config = dict(
    arch='edsr',
    model='image inpainting model',
    dataset='photos of plants, animals and fungi (iNaturalist)',
    train_examples=77898,
    image_size=32,
    crop_scale_min=1,
    horizontal_flip=True,
    translate=0.06,
    task='inpainting',
    loss='l1',
    norm='none',
    activation='silu',
    depths=[18],
    kernel_size=3,
    stem='deep',
    widths=[96],
    residual_scale=0.1,
    init='kaiming_normal',
    residual_init='zero_last',
    optimizer='muon',
    muon_scale='match_rms_adamw',
    lr=0.002,
    momentum=0.95,
    nesterov=True,
    orthogonalizer='polar_express',
    adamw_lr_other_params=0.0026,
    adaptive_grad_clip=0.02,
    steps=16100,
    batch_size=64,
    epochs=13.2,
    lr_schedule='linear',
    final_lr_fraction=0,
    warmup_steps=3220,
    weight_decay=0.3,
    adamw_weight_decay_other_params=0.05,
)
Rows from block 13, named by matrix and row number. Rows with one number belong to one channel. Each number is 50 + 12 x the weight over its row's rms, rounded and kept within 0 to 99. All counts start at 0. After the name is the row's rms in percent of the matrix's.
# convs0: first 3x3 conv (model.blocks.13.convs.0.weight, 96x96x3x3), inputs 88-95, a 3x3 kernel for each
# convs1: second 3x3 conv (model.blocks.13.convs.1.weight, 96x96x3x3, transposed), outputs 88-95, a 3x3 kernel for each
convs0.38 101:52 50 48 49 36 43 49 53 52 65 54 62 58 60 68 54 57 53 50 51 48 66 65 56 50 49 42 50 50 44 46 17 30 46 39 36 39 33 50 44 32 40 53 48 47 35 55 53 49 65 52 54 71 51 48 68 43 55 65 50 53 52 53 48 69 50 50 63 52 41 40 47
convs1.38 103:46 50 61 49 60 49 35 40 50 44 51 49 28 55 35 30 55 31 42 42 45 38 22 38 46 39 45 45 59 55 63 88 76 48 47 55 50 50 35 58 68 60 44 79 68 44 25 34 47 31 43 55 42 53 57 46 62 55 36 53 56 52 60 49 50 51 47 51 51 50 46 49
convs0.39 090:43 24 32 71 57 46 66 55 44 57 58 55 54 57 67 62 54 59 33 42 37 47 54 44 55 62 50 53 39 60 57 28 54 50 30 52 56 63 62 23 48 54 25 37 54 51 63 47 53 71 55 47 61 43 39 45 36 55 54 45 56 60 67 54 64 53 55 57 58 52 56 50
convs1.39 093:56 41 33 44 35 31 44 56 45 38 46 44 19 41 27 20 48 25 45 41 46 68 56 58 77 63 54 49 81 76 38 75 70 37 56 49 38 43 65 40 42 73 35 38 59 47 44 45 44 40 49 48 34 32 44 45 52 44 39 48 58 56 63 60 58 62 48 37 51 48 46 55
convs0.40 098:54 51 40 42 44 50 63 53 51 47 43 44 57 43 42 59 60 48 45 38 46 52 47 50 52 46 56 56 69 57 46 54 59 40 48 55 45 34 18 34 28 17 55 42 49 62 52 56 68 65 60 70 48 51 49 62 57 65 46 48 58 39 36 33 52 70 41 50 65 51 47 57
convs1.40 086:49 54 37 52 55 49 61 55 32 57 58 58 55 58 53 51 36 36 47 44 52 47 49 51 54 61 69 46 36 56 48 38 58 48 22 48 47 55 50 83 72 76 80 71 69 48 49 33 47 31 33 51 34 33 58 63 52 47 45 44 55 52 47 31 44 37 30 51 50 40 57 59
convs0.41 095:45 48 57 38 52 50 45 26 52 29 31 42 47 48 58 35 45 47 59 70 74 51 60 69 39 45 48 36 50 49 41 60 52 32 50 49 53 36 44 38 47 44 41 53 65 55 34 33 53 29 52 50 45 47 45 47 56 38 32 47 42 36 45 49 38 53 74 54 35 60 42 34
convs1.41 083:54 71 32 60 30 47 54 37 32 52 63 60 49 48 54 55 58 59 50 50 48 42 48 55 54 53 58 44 51 70 40 39 58 34 43 55 38 44 38 61 57 63 79 86 70 51 56 54 43 68 49 62 59 52 43 56 55 47 68 57 40 49 46 47 31 34 59 42 35 57 53 45
convs0.42 146:56 52 54 58 45 57 58 41 53 50 59 59 49 58 59 78 68 62 50 57 48 62 70 59 45 54 44 44 51 59 58 74 66 40 50 63 62 44 48 54 36 44 28 14 43 35 37 31 42 49 45 35 42 40 57 55 57 47 48 51 69 51 70 57 46 47 36 36 36 48 44 44
convs1.42 147:46 54 40 52 55 31 51 57 39 43 53 31 34 54 35 37 54 34 45 32 47 54 47 59 65 47 63 49 52 63 53 55 61 50 54 57 46 57 47 48 59 49 52 58 47 59 62 67 69 67 74 56 58 62 50 42 58 62 53 65 41 49 49 55 57 56 69 72 66 70 61 64
convs0.43 104:55 27 40 43 41 51 52 47 45 58 29 46 69 46 57 55 45 63 56 54 50 43 45 47 54 54 57 80 82 48 82 78 52 47 52 32 49 38 46 67 57 42 42 59 49 36 41 43 48 64 57 53 49 49 49 68 64 46 33 50 53 55 62 51 57 36 53 49 46 61 60 61
convs1.43 105:63 55 46 54 64 52 62 66 65 51 47 55 54 37 41 44 38 43 59 44 46 55 59 59 33 26 42 69 52 50 73 39 43 55 27 30 37 37 55 48 48 27 39 60 53 64 70 57 56 42 57 60 76 54 41 55 49 21 19 23 21 29 25 35 49 45 41 57 49 41 43 39
convs0.44 099:45 42 57 46 48 60 34 40 52 55 42 40 70 51 54 61 58 55 49 56 79 58 63 84 47 43 67 39 61 39 26 63 25 38 56 32 66 44 39 52 40 47 71 46 52 48 43 49 49 45 49 50 50 43 64 58 56 37 29 35 62 42 57 53 64 64 52 59 49 52 59 59
convs1.44 102:60 42 63 55 35 62 51 38 51 44 45 50 36 45 57 50 42 62 47 63 68 46 58 58 56 64 64 64 53 62 66 42 65 59 51 60 48 54 33 60 68 62 54 56 41 64 61 48 54 57 42 49 57 41 57 49 44 46 44 45 52 48 44 56 51 57 49 43 52 51 47 56
convs0.45 120:35 50 44 48 41 54 56 56 57 40 36 50 45 42 41 54 58 46 35 37 37 55 64 61 60 67 55 53 52 59 41 41 42 39 41 39 20 21 20 34 23 10 45 61 47 42 49 36 65 68 64 45 49 59 48 38 40 34 31 38 42 47 60 62 53 64 56 43 46 57 51 48
convs1.45 117:54 44 36 39 58 38 44 37 39 56 53 58 58 68 56 63 61 45 53 39 39 39 37 39 55 59 55 64 74 65 53 57 64 57 62 61 63 26 39 99 83 64 75 89 70 26 37 45 32 32 45 54 34 45 46 51 57 56 53 60 56 53 56 54 54 51 51 48 45 52 49 49
convs0.46 094:49 44 56 51 40 51 60 47 45 30 58 68 46 50 56 44 42 30 32 41 41 45 54 40 38 42 40 47 44 53 58 34 36 55 49 51 54 52 47 55 61 58 58 67 53 45 68 65 46 69 64 47 59 63 56 46 40 59 45 42 64 35 46 44 54 56 44 56 53 35 40 46
convs1.46 091:49 49 51 57 56 43 46 49 44 68 51 39 64 64 48 52 34 46 56 63 63 51 50 55 45 56 59 35 42 44 54 60 43 60 59 54 40 28 42 47 32 44 61 45 48 37 55 52 35 47 59 26 42 55 45 65 57 54 54 38 42 45 32 53 64 74 36 53 68 27 42 53
convs0.47 106:55 20 49 63 00 49 49 39 41 53 35 44 58 48 51 65 49 59 44 45 40 62 64 58 54 55 48 44 77 45 40 66 54 60 74 74 54 50 62 50 18 61 65 06 47 33 59 48 36 64 35 32 58 25 43 47 63 62 69 61 46 41 39 52 48 60 63 58 68 57 56 60
convs1.47 123:59 66 59 63 80 47 61 58 50 46 55 29 43 56 30 54 55 41 46 39 45 48 35 37 59 42 57 22 17 36 45 34 59 54 38 52 58 87 36 31 64 46 31 46 37 62 47 61 44 41 50 52 55 52 43 30 44 42 27 43 58 55 52 30 45 44 36 56 45 35 56 51
convs0.48 090:47 43 41 46 39 39 58 44 57 59 45 25 60 43 40 61 43 36 32 41 60 39 48 67 43 55 71 45 48 48 49 47 50 56 48 54 46 45 53 49 63 63 47 48 53 23 30 46 30 31 53 34 34 50 40 44 46 58 50 31 64 47 38 67 49 29 65 45 19 85 57 23
convs1.48 085:38 47 29 43 44 33 54 45 47 54 61 48 44 52 37 50 39 16 49 58 62 51 68 75 38 51 60 52 52 47 54 55 52 63 54 60 48 51 58 38 38 52 40 51 50 51 55 50 51 57 56 63 58 59 47 63 45 49 56 43 54 59 48 60 49 49 61 53 55 57 55 58
convs0.49 099:46 41 36 42 24 58 45 41 53 58 57 56 46 60 40 55 59 49 43 36 55 47 52 51 63 56 74 29 46 35 35 32 34 37 45 30 44 66 34 93 51 56 63 74 53 53 43 62 54 67 63 54 48 54 52 61 45 48 40 39 58 42 50 58 63 65 41 43 47 56 57 54
convs1.49 096:49 45 48 55 55 62 65 89 64 35 29 34 46 34 43 54 41 54 46 48 42 51 36 53 52 59 54 57 52 58 62 61 45 61 47 53 47 41 33 32 60 11 55 25 40 51 64 48 56 46 57 40 63 41 58 60 46 56 42 43 41 44 43 57 44 44 56 56 51 44 42 52
convs0.50 106:53 47 25 42 55 28 50 61 48 52 48 65 43 40 42 37 54 41 46 48 44 52 57 47 45 58 55 49 42 42 41 34 52 47 52 42 57 84 65 78 71 70 86 65 56 54 44 45 53 52 32 60 39 46 43 38 42 50 51 31 38 49 43 40 68 54 37 73 62 44 74 66
convs1.50 095:53 35 44 56 47 62 68 65 50 61 34 45 50 62 47 43 44 53 54 47 55 46 43 36 38 46 54 51 49 61 49 58 69 49 55 54 45 47 02 27 30 28 41 21 37 53 68 47 68 42 48 51 49 54 56 55 64 55 50 51 53 51 58 43 39 52 47 41 54 41 42 53
convs0.51 103:81 94 75 47 35 31 67 69 64 46 32 72 40 57 66 40 42 52 53 46 45 55 47 42 60 54 58 45 53 47 48 63 58 57 56 59 49 62 56 46 57 52 38 48 60 47 45 62 51 33 60 55 46 64 50 55 52 49 53 46 38 51 51 52 58 50 44 58 55 47 67 57
convs1.51 108:21 42 54 53 43 63 28 16 37 42 51 46 40 53 67 41 75 89 41 57 43 47 46 34 51 62 54 37 35 51 48 29 54 42 33 44 42 46 51 35 32 49 36 37 49 39 54 42 39 58 40 45 45 55 42 66 54 46 54 52 38 43 48 62 49 64 58 55 55 62 54 54
convs0.52 093:45 63 27 47 43 29 53 62 55 60 54 34 67 45 46 68 44 60 61 61 54 61 57 62 58 46 50 54 52 61 58 68 73 60 63 69 57 37 56 55 38 60 63 55 62 64 59 61 50 45 51 47 52 53 55 61 54 47 63 46 25 71 28 53 65 64 49 66 46 46 55 43
convs1.52 099:51 56 49 60 43 42 51 33 30 46 56 45 46 32 35 58 15 33 47 53 40 50 44 40 46 40 42 58 46 63 42 39 51 58 50 65 31 28 25 39 41 41 44 60 51 37 41 46 51 49 55 58 51 53 37 35 23 55 60 44 63 68 47 36 41 45 32 33 47 33 41 54
convs0.53 101:52 54 50 55 50 39 64 64 62 50 51 43 57 50 66 48 52 64 51 56 33 66 74 43 75 77 50 67 51 56 73 47 45 64 43 45 43 43 55 43 59 57 61 65 51 53 57 42 66 78 49 62 69 44 39 51 45 45 70 63 41 57 52 47 60 67 61 65 70 54 62 72
convs1.53 089:33 44 52 46 55 45 47 58 58 42 40 39 42 55 38 62 68 51 48 31 33 52 32 38 62 50 50 44 55 42 47 57 33 41 48 33 52 31 42 43 34 51 46 50 58 53 36 36 45 29 37 43 43 42 49 50 49 40 48 49 55 60 59 47 50 50 41 48 51 42 51 49
convs0.54 082:61 33 35 44 15 28 44 28 30 46 38 62 44 36 41 54 42 41 38 38 42 53 55 56 54 58 65 40 41 53 39 37 51 37 40 51 52 54 56 49 48 52 53 56 52 40 53 67 37 51 56 38 46 49 68 79 56 54 53 37 40 36 32 79 64 53 70 59 48 40 29 31
convs1.54 095:52 56 68 59 78 71 59 63 46 40 50 58 45 47 49 54 56 41 45 49 43 50 51 56 60 65 56 64 59 59 54 52 60 52 52 51 58 53 39 51 50 35 32 33 43 40 33 38 32 30 44 26 42 51 65 55 55 57 44 35 40 34 33 54 54 58 48 40 53 42 41 48
convs0.55 099:44 30 34 47 38 38 49 44 49 57 35 35 42 20 26 65 42 50 40 44 43 43 47 46 42 54 44 48 56 48 61 71 55 34 53 44 52 33 44 48 31 43 42 35 45 47 44 42 51 58 61 43 31 27 39 48 45 49 56 48 49 38 41 42 48 45 63 54 64 45 42 46
convs1.55 110:54 60 63 58 53 66 57 56 63 51 54 51 75 64 69 50 72 57 42 63 57 53 50 58 48 58 49 43 36 47 45 34 40 47 41 50 51 63 53 58 74 53 48 67 45 69 56 59 42 32 49 48 35 46 63 58 51 53 52 51 64 58 64 49 65 49 45 59 39 49 55 40
convs0.56 099:50 57 34 45 48 44 51 33 38 47 56 26 50 74 37 49 66 51 62 63 54 57 57 56 51 48 37 43 52 45 47 68 32 50 71 40 74 44 54 64 49 28 64 49 56 43 54 49 45 38 40 34 46 45 35 61 47 41 22 48 33 36 38 48 51 61 34 33 48 38 41 54
convs1.56 089:57 70 63 52 50 42 52 47 50 59 45 55 51 24 43 74 66 22 59 54 53 49 58 52 37 41 47 47 42 45 58 36 58 60 40 61 48 48 50 86 51 35 65 74 44 54 64 61 66 68 49 55 48 65 63 67 43 53 58 47 61 61 57 37 50 62 45 55 54 33 48 51
convs0.57 093:42 51 58 41 26 67 47 39 48 31 01 16 68 43 49 46 25 33 52 53 53 55 58 59 51 46 51 47 47 40 51 69 52 56 42 44 49 54 53 56 53 67 32 53 44 52 53 55 51 35 45 51 54 66 37 30 37 12 12 31 65 58 58 44 46 49 45 55 53 37 43 47
convs1.57 112:42 68 68 54 64 58 40 38 51 61 54 47 55 58 46 71 62 66 40 41 43 48 58 53 52 43 47 39 31 31 46 25 43 63 55 54 52 48 46 40 52 43 51 56 42 27 40 60 44 56 52 49 48 54 42 45 44 65 70 71 71 82 75 37 41 49 54 59 60 53 61 66
convs0.58 102:55 61 46 54 43 35 67 46 48 40 26 29 25 43 57 50 35 53 53 56 69 68 47 67 66 60 50 39 62 53 37 66 48 37 45 37 47 57 63 65 85 47 36 54 66 41 34 42 31 20 53 39 33 57 56 58 53 67 53 45 44 66 61 62 63 36 51 54 42 50 49 45
convs1.58 095:62 45 48 60 38 46 51 33 42 52 60 63 49 42 61 46 53 63 44 44 33 32 56 43 40 48 39 62 58 55 69 41 63 60 42 59 34 40 66 55 24 41 39 45 50 43 69 65 50 75 69 68 64 56 44 43 47 51 49 46 47 49 49 46 45 47 49 53 48 46 48 55
convs0.59 106:60 54 58 63 42 52 63 48 48 40 41 95 64 25 90 54 65 55 77 57 57 72 54 47 64 68 40 58 44 46 73 46 35 72 39 58 59 51 43 50 59 45 49 43 54 57 43 52 54 43 60 48 31 50 54 47 51 70 64 65 46 51 45 44 53 78 51 60 84 51 59 73
convs1.59 103:39 66 57 29 49 43 42 50 47 54 43 41 33 65 79 24 62 89 48 34 32 41 41 32 38 43 39 44 39 29 56 44 13 49 45 42 54 63 58 54 49 45 60 61 42 60 59 50 38 49 48 42 57 46 48 48 53 32 35 40 57 48 60 32 55 54 33 46 52 37 42 54
convs0.60 106:45 41 48 46 42 50 47 49 46 36 48 39 57 54 49 45 61 58 52 48 64 61 51 63 43 46 59 28 55 46 24 78 64 46 42 51 70 49 45 58 49 50 54 52 39 43 61 38 50 47 44 43 43 32 57 45 46 40 27 09 57 50 62 50 42 36 39 48 47 43 50 54
convs1.60 110:49 57 42 44 42 45 65 53 71 41 33 44 53 61 46 37 44 60 39 51 55 45 52 39 38 50 43 42 46 53 41 29 63 43 34 66 62 51 48 54 54 48 41 32 36 61 54 47 49 61 53 55 46 53 49 57 53 56 64 52 39 50 51 48 59 60 51 67 68 56 61 55
convs0.61 112:45 54 52 22 48 49 49 44 58 45 51 56 60 71 74 49 56 60 51 65 65 40 43 43 45 48 50 51 49 45 46 55 27 60 66 47 61 41 54 76 81 60 37 65 51 66 51 63 61 61 65 59 53 65 49 51 56 56 52 41 60 47 44 52 42 66 53 46 62 49 43 49
convs1.61 107:58 48 53 52 64 71 54 47 45 34 28 44 38 27 42 61 51 47 48 43 60 56 59 66 50 38 63 38 41 43 61 58 64 44 55 55 54 36 62 35 20 30 33 62 44 45 42 45 39 33 53 31 51 39 49 47 45 51 45 51 53 56 59 54 59 54 50 66 58 40 56 43
convs0.62 102:50 63 57 40 55 42 49 54 49 40 36 25 49 48 43 46 51 55 34 49 53 26 44 58 24 45 52 56 51 61 68 63 73 49 53 69 66 57 39 61 57 36 54 56 55 46 45 39 57 54 50 56 52 49 44 36 37 46 35 24 55 44 38 46 58 72 25 39 57 33 37 51
convs1.62 107:43 39 47 45 33 47 52 42 45 53 60 57 53 46 47 59 49 45 32 44 51 41 60 68 42 56 57 36 45 52 47 53 53 42 55 52 47 43 36 55 39 29 53 39 33 47 40 40 59 48 42 61 55 48 45 46 33 52 52 39 56 59 53 35 49 52 18 40 58 31 46 64
convs0.63 099:78 46 50 74 53 44 63 51 53 33 61 35 53 34 49 47 27 37 72 75 67 48 59 48 48 53 40 65 52 51 79 55 64 65 48 55 54 66 58 43 41 53 39 53 53 34 39 54 38 54 44 34 50 41 45 38 40 44 47 37 62 56 58 51 51 44 53 54 41 38 39 28
convs1.63 083:46 53 39 49 55 53 46 57 40 57 68 66 63 63 45 48 59 35 55 33 47 53 42 58 49 45 54 42 42 33 40 51 36 36 41 26 32 42 74 40 55 49 42 29 35 68 64 48 61 56 54 44 69 60 42 51 55 47 49 46 53 62 54 64 62 56 59 49 51 56 51 55
convs0.64 098:36 28 45 47 38 50 66 54 55 52 45 48 45 48 51 46 46 46 35 41 47 52 53 52 56 57 57 47 50 51 50 51 55 48 52 55 44 33 31 46 31 36 36 30 36 46 45 48 42 45 48 44 44 43 54 48 50 47 48 43 40 32 36 47 40 35 57 54 42 66 54 44
convs1.64 090:66 51 34 53 44 37 61 53 50 42 47 53 54 58 67 52 50 57 32 34 32 46 46 41 53 51 52 42 42 43 51 50 50 57 56 52 56 54 43 51 52 40 54 49 44 64 67 66 65 73 73 66 74 75 63 51 51 58 47 50 56 49 53 43 38 44 46 45 50 44 47 52
convs0.65 086:59 59 49 46 47 52 61 59 55 58 64 75 34 41 41 22 26 35 34 40 42 44 49 53 40 47 44 43 47 44 39 41 33 60 56 55 55 51 50 41 40 45 40 48 55 42 39 43 50 56 43 57 56 55 58 67 72 55 69 63 29 18 28 76 84 78 44 40 48 25 23 35
convs1.65 075:54 48 49 64 54 52 54 46 48 56 58 56 59 55 58 47 25 33 42 48 56 38 41 51 42 59 63 60 65 66 45 50 52 53 61 62 51 63 72 54 64 72 46 39 51 47 48 50 54 52 57 61 56 57 53 52 56 40 34 38 40 42 43 38 45 42 47 61 60 37 43 44
convs0.66 101:46 47 70 53 35 61 50 42 60 50 49 49 55 42 47 53 35 47 64 71 52 62 65 48 61 75 52 45 50 42 51 45 44 57 36 49 35 37 55 32 40 47 23 27 32 61 71 62 65 70 60 76 93 70 53 53 66 46 62 63 67 53 47 43 59 54 44 52 40 51 57 42
convs1.66 088:33 48 39 38 52 51 49 59 56 47 61 51 46 70 57 40 52 45 50 32 40 57 43 43 52 40 41 59 56 55 55 54 52 68 62 63 66 74 73 55 68 71 44 64 71 36 10 27 33 26 33 35 22 39 53 50 59 47 46 62 45 45 54 60 47 52 65 54 56 63 54 52
convs0.67 106:45 52 39 59 78 61 74 71 53 41 42 41 30 41 49 41 46 55 44 55 64 51 58 64 50 46 58 30 52 60 17 46 37 16 48 40 45 53 42 48 55 60 59 54 57 45 55 53 48 56 59 52 47 56 46 40 34 42 44 42 34 51 53 65 51 48 63 49 52 55 43 71
convs1.67 097:36 26 41 23 27 35 34 44 40 55 46 49 59 50 68 68 66 70 42 55 46 42 44 45 34 36 42 64 55 64 51 56 65 47 60 68 58 47 42 47 46 42 38 35 39 36 44 44 19 33 49 35 41 56 66 57 61 50 47 55 45 48 62 51 49 36 59 57 33 55 44 27
convs0.68 092:42 49 35 37 36 33 55 48 45 53 31 41 51 35 44 40 35 45 60 65 49 56 61 43 54 58 42 44 50 48 48 52 54 48 40 47 59 43 33 60 43 30 66 59 44 56 58 49 45 50 43 44 48 45 38 47 53 37 50 49 29 42 44 41 58 69 21 52 57 20 43 53
convs1.68 084:51 54 52 41 48 48 43 36 38 42 58 41 41 63 45 48 73 51 54 44 43 48 43 40 56 48 47 54 61 60 54 53 51 50 52 45 66 55 35 73 70 45 81 76 58 54 60 55 52 43 52 57 47 45 45 53 49 48 49 48 51 63 62 34 41 52 40 44 55 51 41 54
convs0.69 092:69 38 31 86 59 39 69 42 25 58 65 80 46 52 68 35 41 58 50 47 37 55 54 39 50 50 38 45 40 36 48 35 38 45 25 30 58 49 55 37 38 42 42 39 31 32 44 43 46 59 56 39 55 47 47 45 48 63 52 64 56 57 65 67 64 56 66 76 60 72 68 54
convs1.69 086:54 60 64 51 46 47 49 50 54 37 49 65 50 63 73 34 41 52 55 49 47 65 66 60 60 51 48 50 55 40 54 64 45 45 45 37 62 35 46 62 56 84 41 47 67 48 58 50 38 54 47 42 64 52 37 64 32 50 73 54 41 64 42 73 50 57 75 50 50 58 43 44
convs0.70 095:38 30 37 17 29 47 43 77 47 42 58 61 46 50 45 53 44 62 55 48 46 53 54 50 45 41 46 43 33 58 43 31 50 49 51 57 62 70 47 54 23 39 42 47 36 54 52 51 48 58 48 61 66 61 48 46 46 62 56 55 54 54 55 60 45 36 41 41 35 65 64 53
convs1.70 094:54 46 51 64 49 70 55 65 80 39 57 42 45 50 55 47 49 53 38 49 49 61 47 50 49 63 52 55 50 53 48 57 42 54 60 56 54 61 41 48 57 29 52 27 29 60 38 55 44 50 62 60 55 39 52 49 51 42 30 43 42 44 53 39 32 40 58 53 55 57 41 50
convs0.71 099:73 99 85 55 70 47 43 46 33 34 32 52 50 53 52 49 63 58 45 45 43 53 56 48 59 58 44 46 41 39 47 46 52 48 42 54 33 35 48 38 41 55 38 49 57 51 46 39 47 44 47 53 58 56 44 58 48 35 37 46 43 38 45 23 52 71 35 56 68 39 51 54
convs1.71 088:58 71 58 53 63 49 42 29 21 41 33 38 50 45 41 59 62 55 49 49 48 59 48 54 51 56 60 36 62 51 46 69 63 52 68 64 46 59 58 56 74 55 67 82 66 44 41 63 46 55 67 51 42 55 58 72 49 53 66 54 47 51 40 55 47 43 43 45 41 42 52 48
convs0.72 091:43 51 47 40 39 46 55 67 55 60 49 56 65 48 50 51 44 51 32 23 26 36 34 40 54 52 55 28 22 43 44 63 79 29 28 50 53 33 37 54 43 50 54 39 57 54 73 67 32 50 58 58 55 47 47 39 58 47 44 51 59 55 43 46 28 52 50 38 47 57 45 45
convs1.72 086:64 36 27 73 34 54 61 45 55 43 49 44 47 49 55 52 44 41 47 44 38 54 52 50 63 59 55 52 51 63 43 51 58 52 63 65 34 54 32 53 59 34 54 65 47 60 54 49 39 41 50 53 51 59 45 56 49 42 54 45 45 49 47 51 40 49 53 57 61 48 65 57
convs0.73 091:66 64 49 49 47 38 44 36 32 43 52 52 53 61 43 48 62 52 45 34 26 48 42 35 56 45 40 44 52 49 47 54 56 40 52 55 50 56 48 51 51 49 48 48 46 47 54 57 42 56 59 43 50 52 45 51 57 47 55 58 68 62 68 43 47 55 36 56 50 42 53 49
convs1.73 100:54 57 73 48 45 59 37 32 42 41 44 47 54 65 61 48 60 56 55 45 42 68 53 50 71 65 54 37 43 45 39 49 51 36 49 56 43 45 50 42 44 55 47 52 68 46 60 61 44 45 61 40 42 44 38 45 51 57 62 60 52 51 54 65 60 57 78 69 62 76 68 70
convs0.74 104:61 59 51 54 32 29 61 41 30 51 48 50 46 47 57 44 41 51 42 48 39 41 48 36 36 44 39 50 25 46 54 18 48 54 24 36 71 74 55 72 89 66 60 69 54 48 48 45 53 55 47 48 48 43 33 44 43 48 55 50 44 55 45 32 38 61 47 63 69 41 50 57
convs1.74 094:62 46 45 72 54 44 48 42 38 50 50 51 43 46 57 53 40 45 54 59 66 54 57 65 47 60 59 61 80 40 59 76 34 57 75 55 40 31 44 29 07 32 38 24 35 64 65 58 49 54 42 60 69 53 52 47 53 51 50 53 62 57 57 43 51 49 38 49 50 42 58 53
convs0.75 106:40 58 56 37 44 39 39 38 42 62 39 55 45 27 34 53 37 41 41 47 45 60 70 56 41 54 37 58 43 53 54 44 48 52 54 50 64 55 62 45 56 54 32 26 46 42 55 44 41 50 49 42 41 40 69 77 62 56 76 66 59 60 46 42 40 35 56 48 39 52 55 56
convs1.75 106:49 61 66 63 59 67 45 44 61 52 53 46 62 63 53 58 57 49 49 45 53 44 38 51 63 53 62 52 45 49 49 43 45 55 62 57 44 71 69 42 28 53 50 60 57 60 59 62 47 52 54 62 60 60 47 55 49 38 35 39 45 29 38 48 48 45 52 48 49 61 57 57
convs0.76 096:40 25 46 51 53 45 48 48 49 39 49 24 49 51 36 53 59 48 58 64 69 46 52 61 45 56 55 49 61 59 47 43 45 48 54 42 62 64 61 62 57 61 40 29 40 50 56 52 58 70 43 55 61 45 45 51 52 41 23 31 43 29 37 55 55 43 59 53 46 43 48 48
convs1.76 089:63 45 30 69 42 47 57 69 67 34 42 41 52 41 50 64 69 66 46 51 52 43 45 60 35 32 45 65 50 56 49 51 55 42 49 55 55 73 60 41 36 35 29 30 21 58 46 58 66 45 46 56 52 55 64 63 59 67 61 57 53 57 49 39 42 39 42 49 43 63 58 57
convs0.77 089:31 35 56 43 37 55 50 41 54 45 39 65 49 45 52 50 51 49 46 50 53 51 56 58 51 58 59 57 41 31 60 53 44 61 50 57 66 56 40 57 50 33 59 46 37 52 51 54 58 46 48 47 45 44 44 62 71 23 40 62 19 36 57 18 53 82 14 53 77 29 53 66
convs1.77 107:41 47 43 35 53 49 55 61 56 41 36 38 50 53 43 42 48 56 48 44 50 42 39 43 43 47 48 47 51 52 50 48 49 48 47 43 62 58 51 71 59 52 80 61 46 54 54 46 58 69 56 62 75 66 37 45 55 50 53 54 47 48 46 32 57 55 19 50 52 22 49 55
convs0.78 101:59 56 39 53 59 37 56 48 46 51 49 49 66 70 65 46 66 59 61 58 48 51 50 44 51 46 43 40 48 41 48 46 53 43 54 59 45 54 59 60 67 72 78 78 73 56 50 49 51 43 49 56 45 48 45 48 47 40 50 43 49 55 62 52 43 57 70 57 57 61 64 57
convs1.78 087:44 30 49 49 31 44 55 35 50 38 32 42 34 30 44 50 46 54 49 49 45 61 57 45 52 49 41 39 45 51 57 57 62 47 52 64 23 11 22 35 25 31 40 41 44 55 57 40 52 54 40 53 61 41 57 63 62 40 50 54 37 45 49 49 49 54 43 49 53 39 55 53
convs0.79 099:48 56 31 36 49 47 46 58 47 49 61 54 40 44 55 41 42 51 49 55 57 54 60 62 71 75 67 55 52 59 67 62 59 35 34 41 48 50 48 49 43 41 42 44 50 54 50 46 54 69 65 49 54 46 36 35 40 59 62 45 50 49 56 40 55 62 50 52 58 51 50 51
convs1.79 095:40 38 34 39 49 57 47 54 57 43 39 37 46 48 40 53 57 47 47 49 51 38 36 40 44 49 42 51 53 51 47 44 37 44 51 46 52 43 40 52 44 33 46 51 37 48 43 41 42 38 40 47 46 48 54 53 57 51 51 49 47 46 50 47 54 55 55 54 54 57 55 51
convs0.80 098:72 56 46 59 50 37 61 48 50 52 58 65 55 56 67 52 52 49 56 59 61 52 46 46 47 50 54 36 45 38 36 59 48 41 51 40 52 44 57 39 44 53 34 33 49 45 39 46 51 38 47 50 40 47 54 52 51 39 30 42 44 45 62 49 40 50 47 39 54 65 56 62
convs1.80 080:62 62 47 66 60 61 59 62 55 48 42 49 55 56 64 45 46 63 44 55 63 45 53 61 41 53 67 60 40 53 60 48 57 71 62 72 45 62 77 43 51 70 48 50 56 46 54 45 48 58 44 48 52 45 52 60 60 58 65 58 50 57 56 59 54 56 64 56 58 64 65 59
convs0.81 092:56 42 43 50 38 38 63 60 64 56 43 61 53 40 36 59 40 42 33 56 53 39 67 57 35 52 47 61 39 39 73 52 46 76 54 56 43 29 35 38 37 50 56 45 34 60 60 53 47 35 43 49 54 36 50 48 56 50 52 64 65 31 60 28 66 54 41 71 56 57 71 64
convs1.81 084:40 46 42 47 60 35 57 52 27 54 47 47 51 46 40 42 35 32 36 24 45 39 21 50 41 37 60 41 40 43 54 44 49 52 52 55 49 48 24 54 62 39 55 74 46 59 46 68 64 58 56 57 53 63 45 49 34 51 55 44 51 52 43 29 29 36 37 39 46 43 43 51
convs0.82 116:50 47 49 46 55 60 52 60 59 39 27 32 31 39 28 51 60 44 37 56 35 23 37 47 37 39 61 51 61 75 47 64 60 53 52 44 43 46 62 59 45 77 63 71 65 42 34 40 57 67 60 59 60 64 59 53 55 57 78 37 50 41 43 57 67 52 49 58 36 44 42 31
convs1.82 104:53 43 43 46 56 35 52 56 39 45 44 46 54 61 50 79 68 55 53 54 61 58 54 74 66 48 67 47 52 46 39 35 51 38 46 49 45 55 38 27 67 50 30 45 61 47 36 42 56 31 50 53 50 56 44 53 47 40 50 49 36 46 44 55 47 50 54 39 48 40 39 46
convs0.83 098:74 60 42 71 55 40 67 43 44 40 34 31 51 35 29 54 39 37 50 49 56 54 51 62 60 56 70 54 62 50 60 70 55 51 60 47 48 48 59 33 32 43 23 15 31 35 35 41 40 41 47 43 47 55 45 58 54 42 36 30 52 45 37 63 58 53 70 56 43 64 43 35
convs1.83 103:38 41 64 52 52 60 67 56 54 56 59 56 60 68 61 68 65 66 51 52 48 47 48 41 53 51 38 61 43 45 45 36 43 48 38 40 67 77 76 37 52 70 27 42 68 60 49 46 60 51 53 56 56 51 52 73 64 51 72 63 52 61 56 68 59 44 73 64 43 73 67 41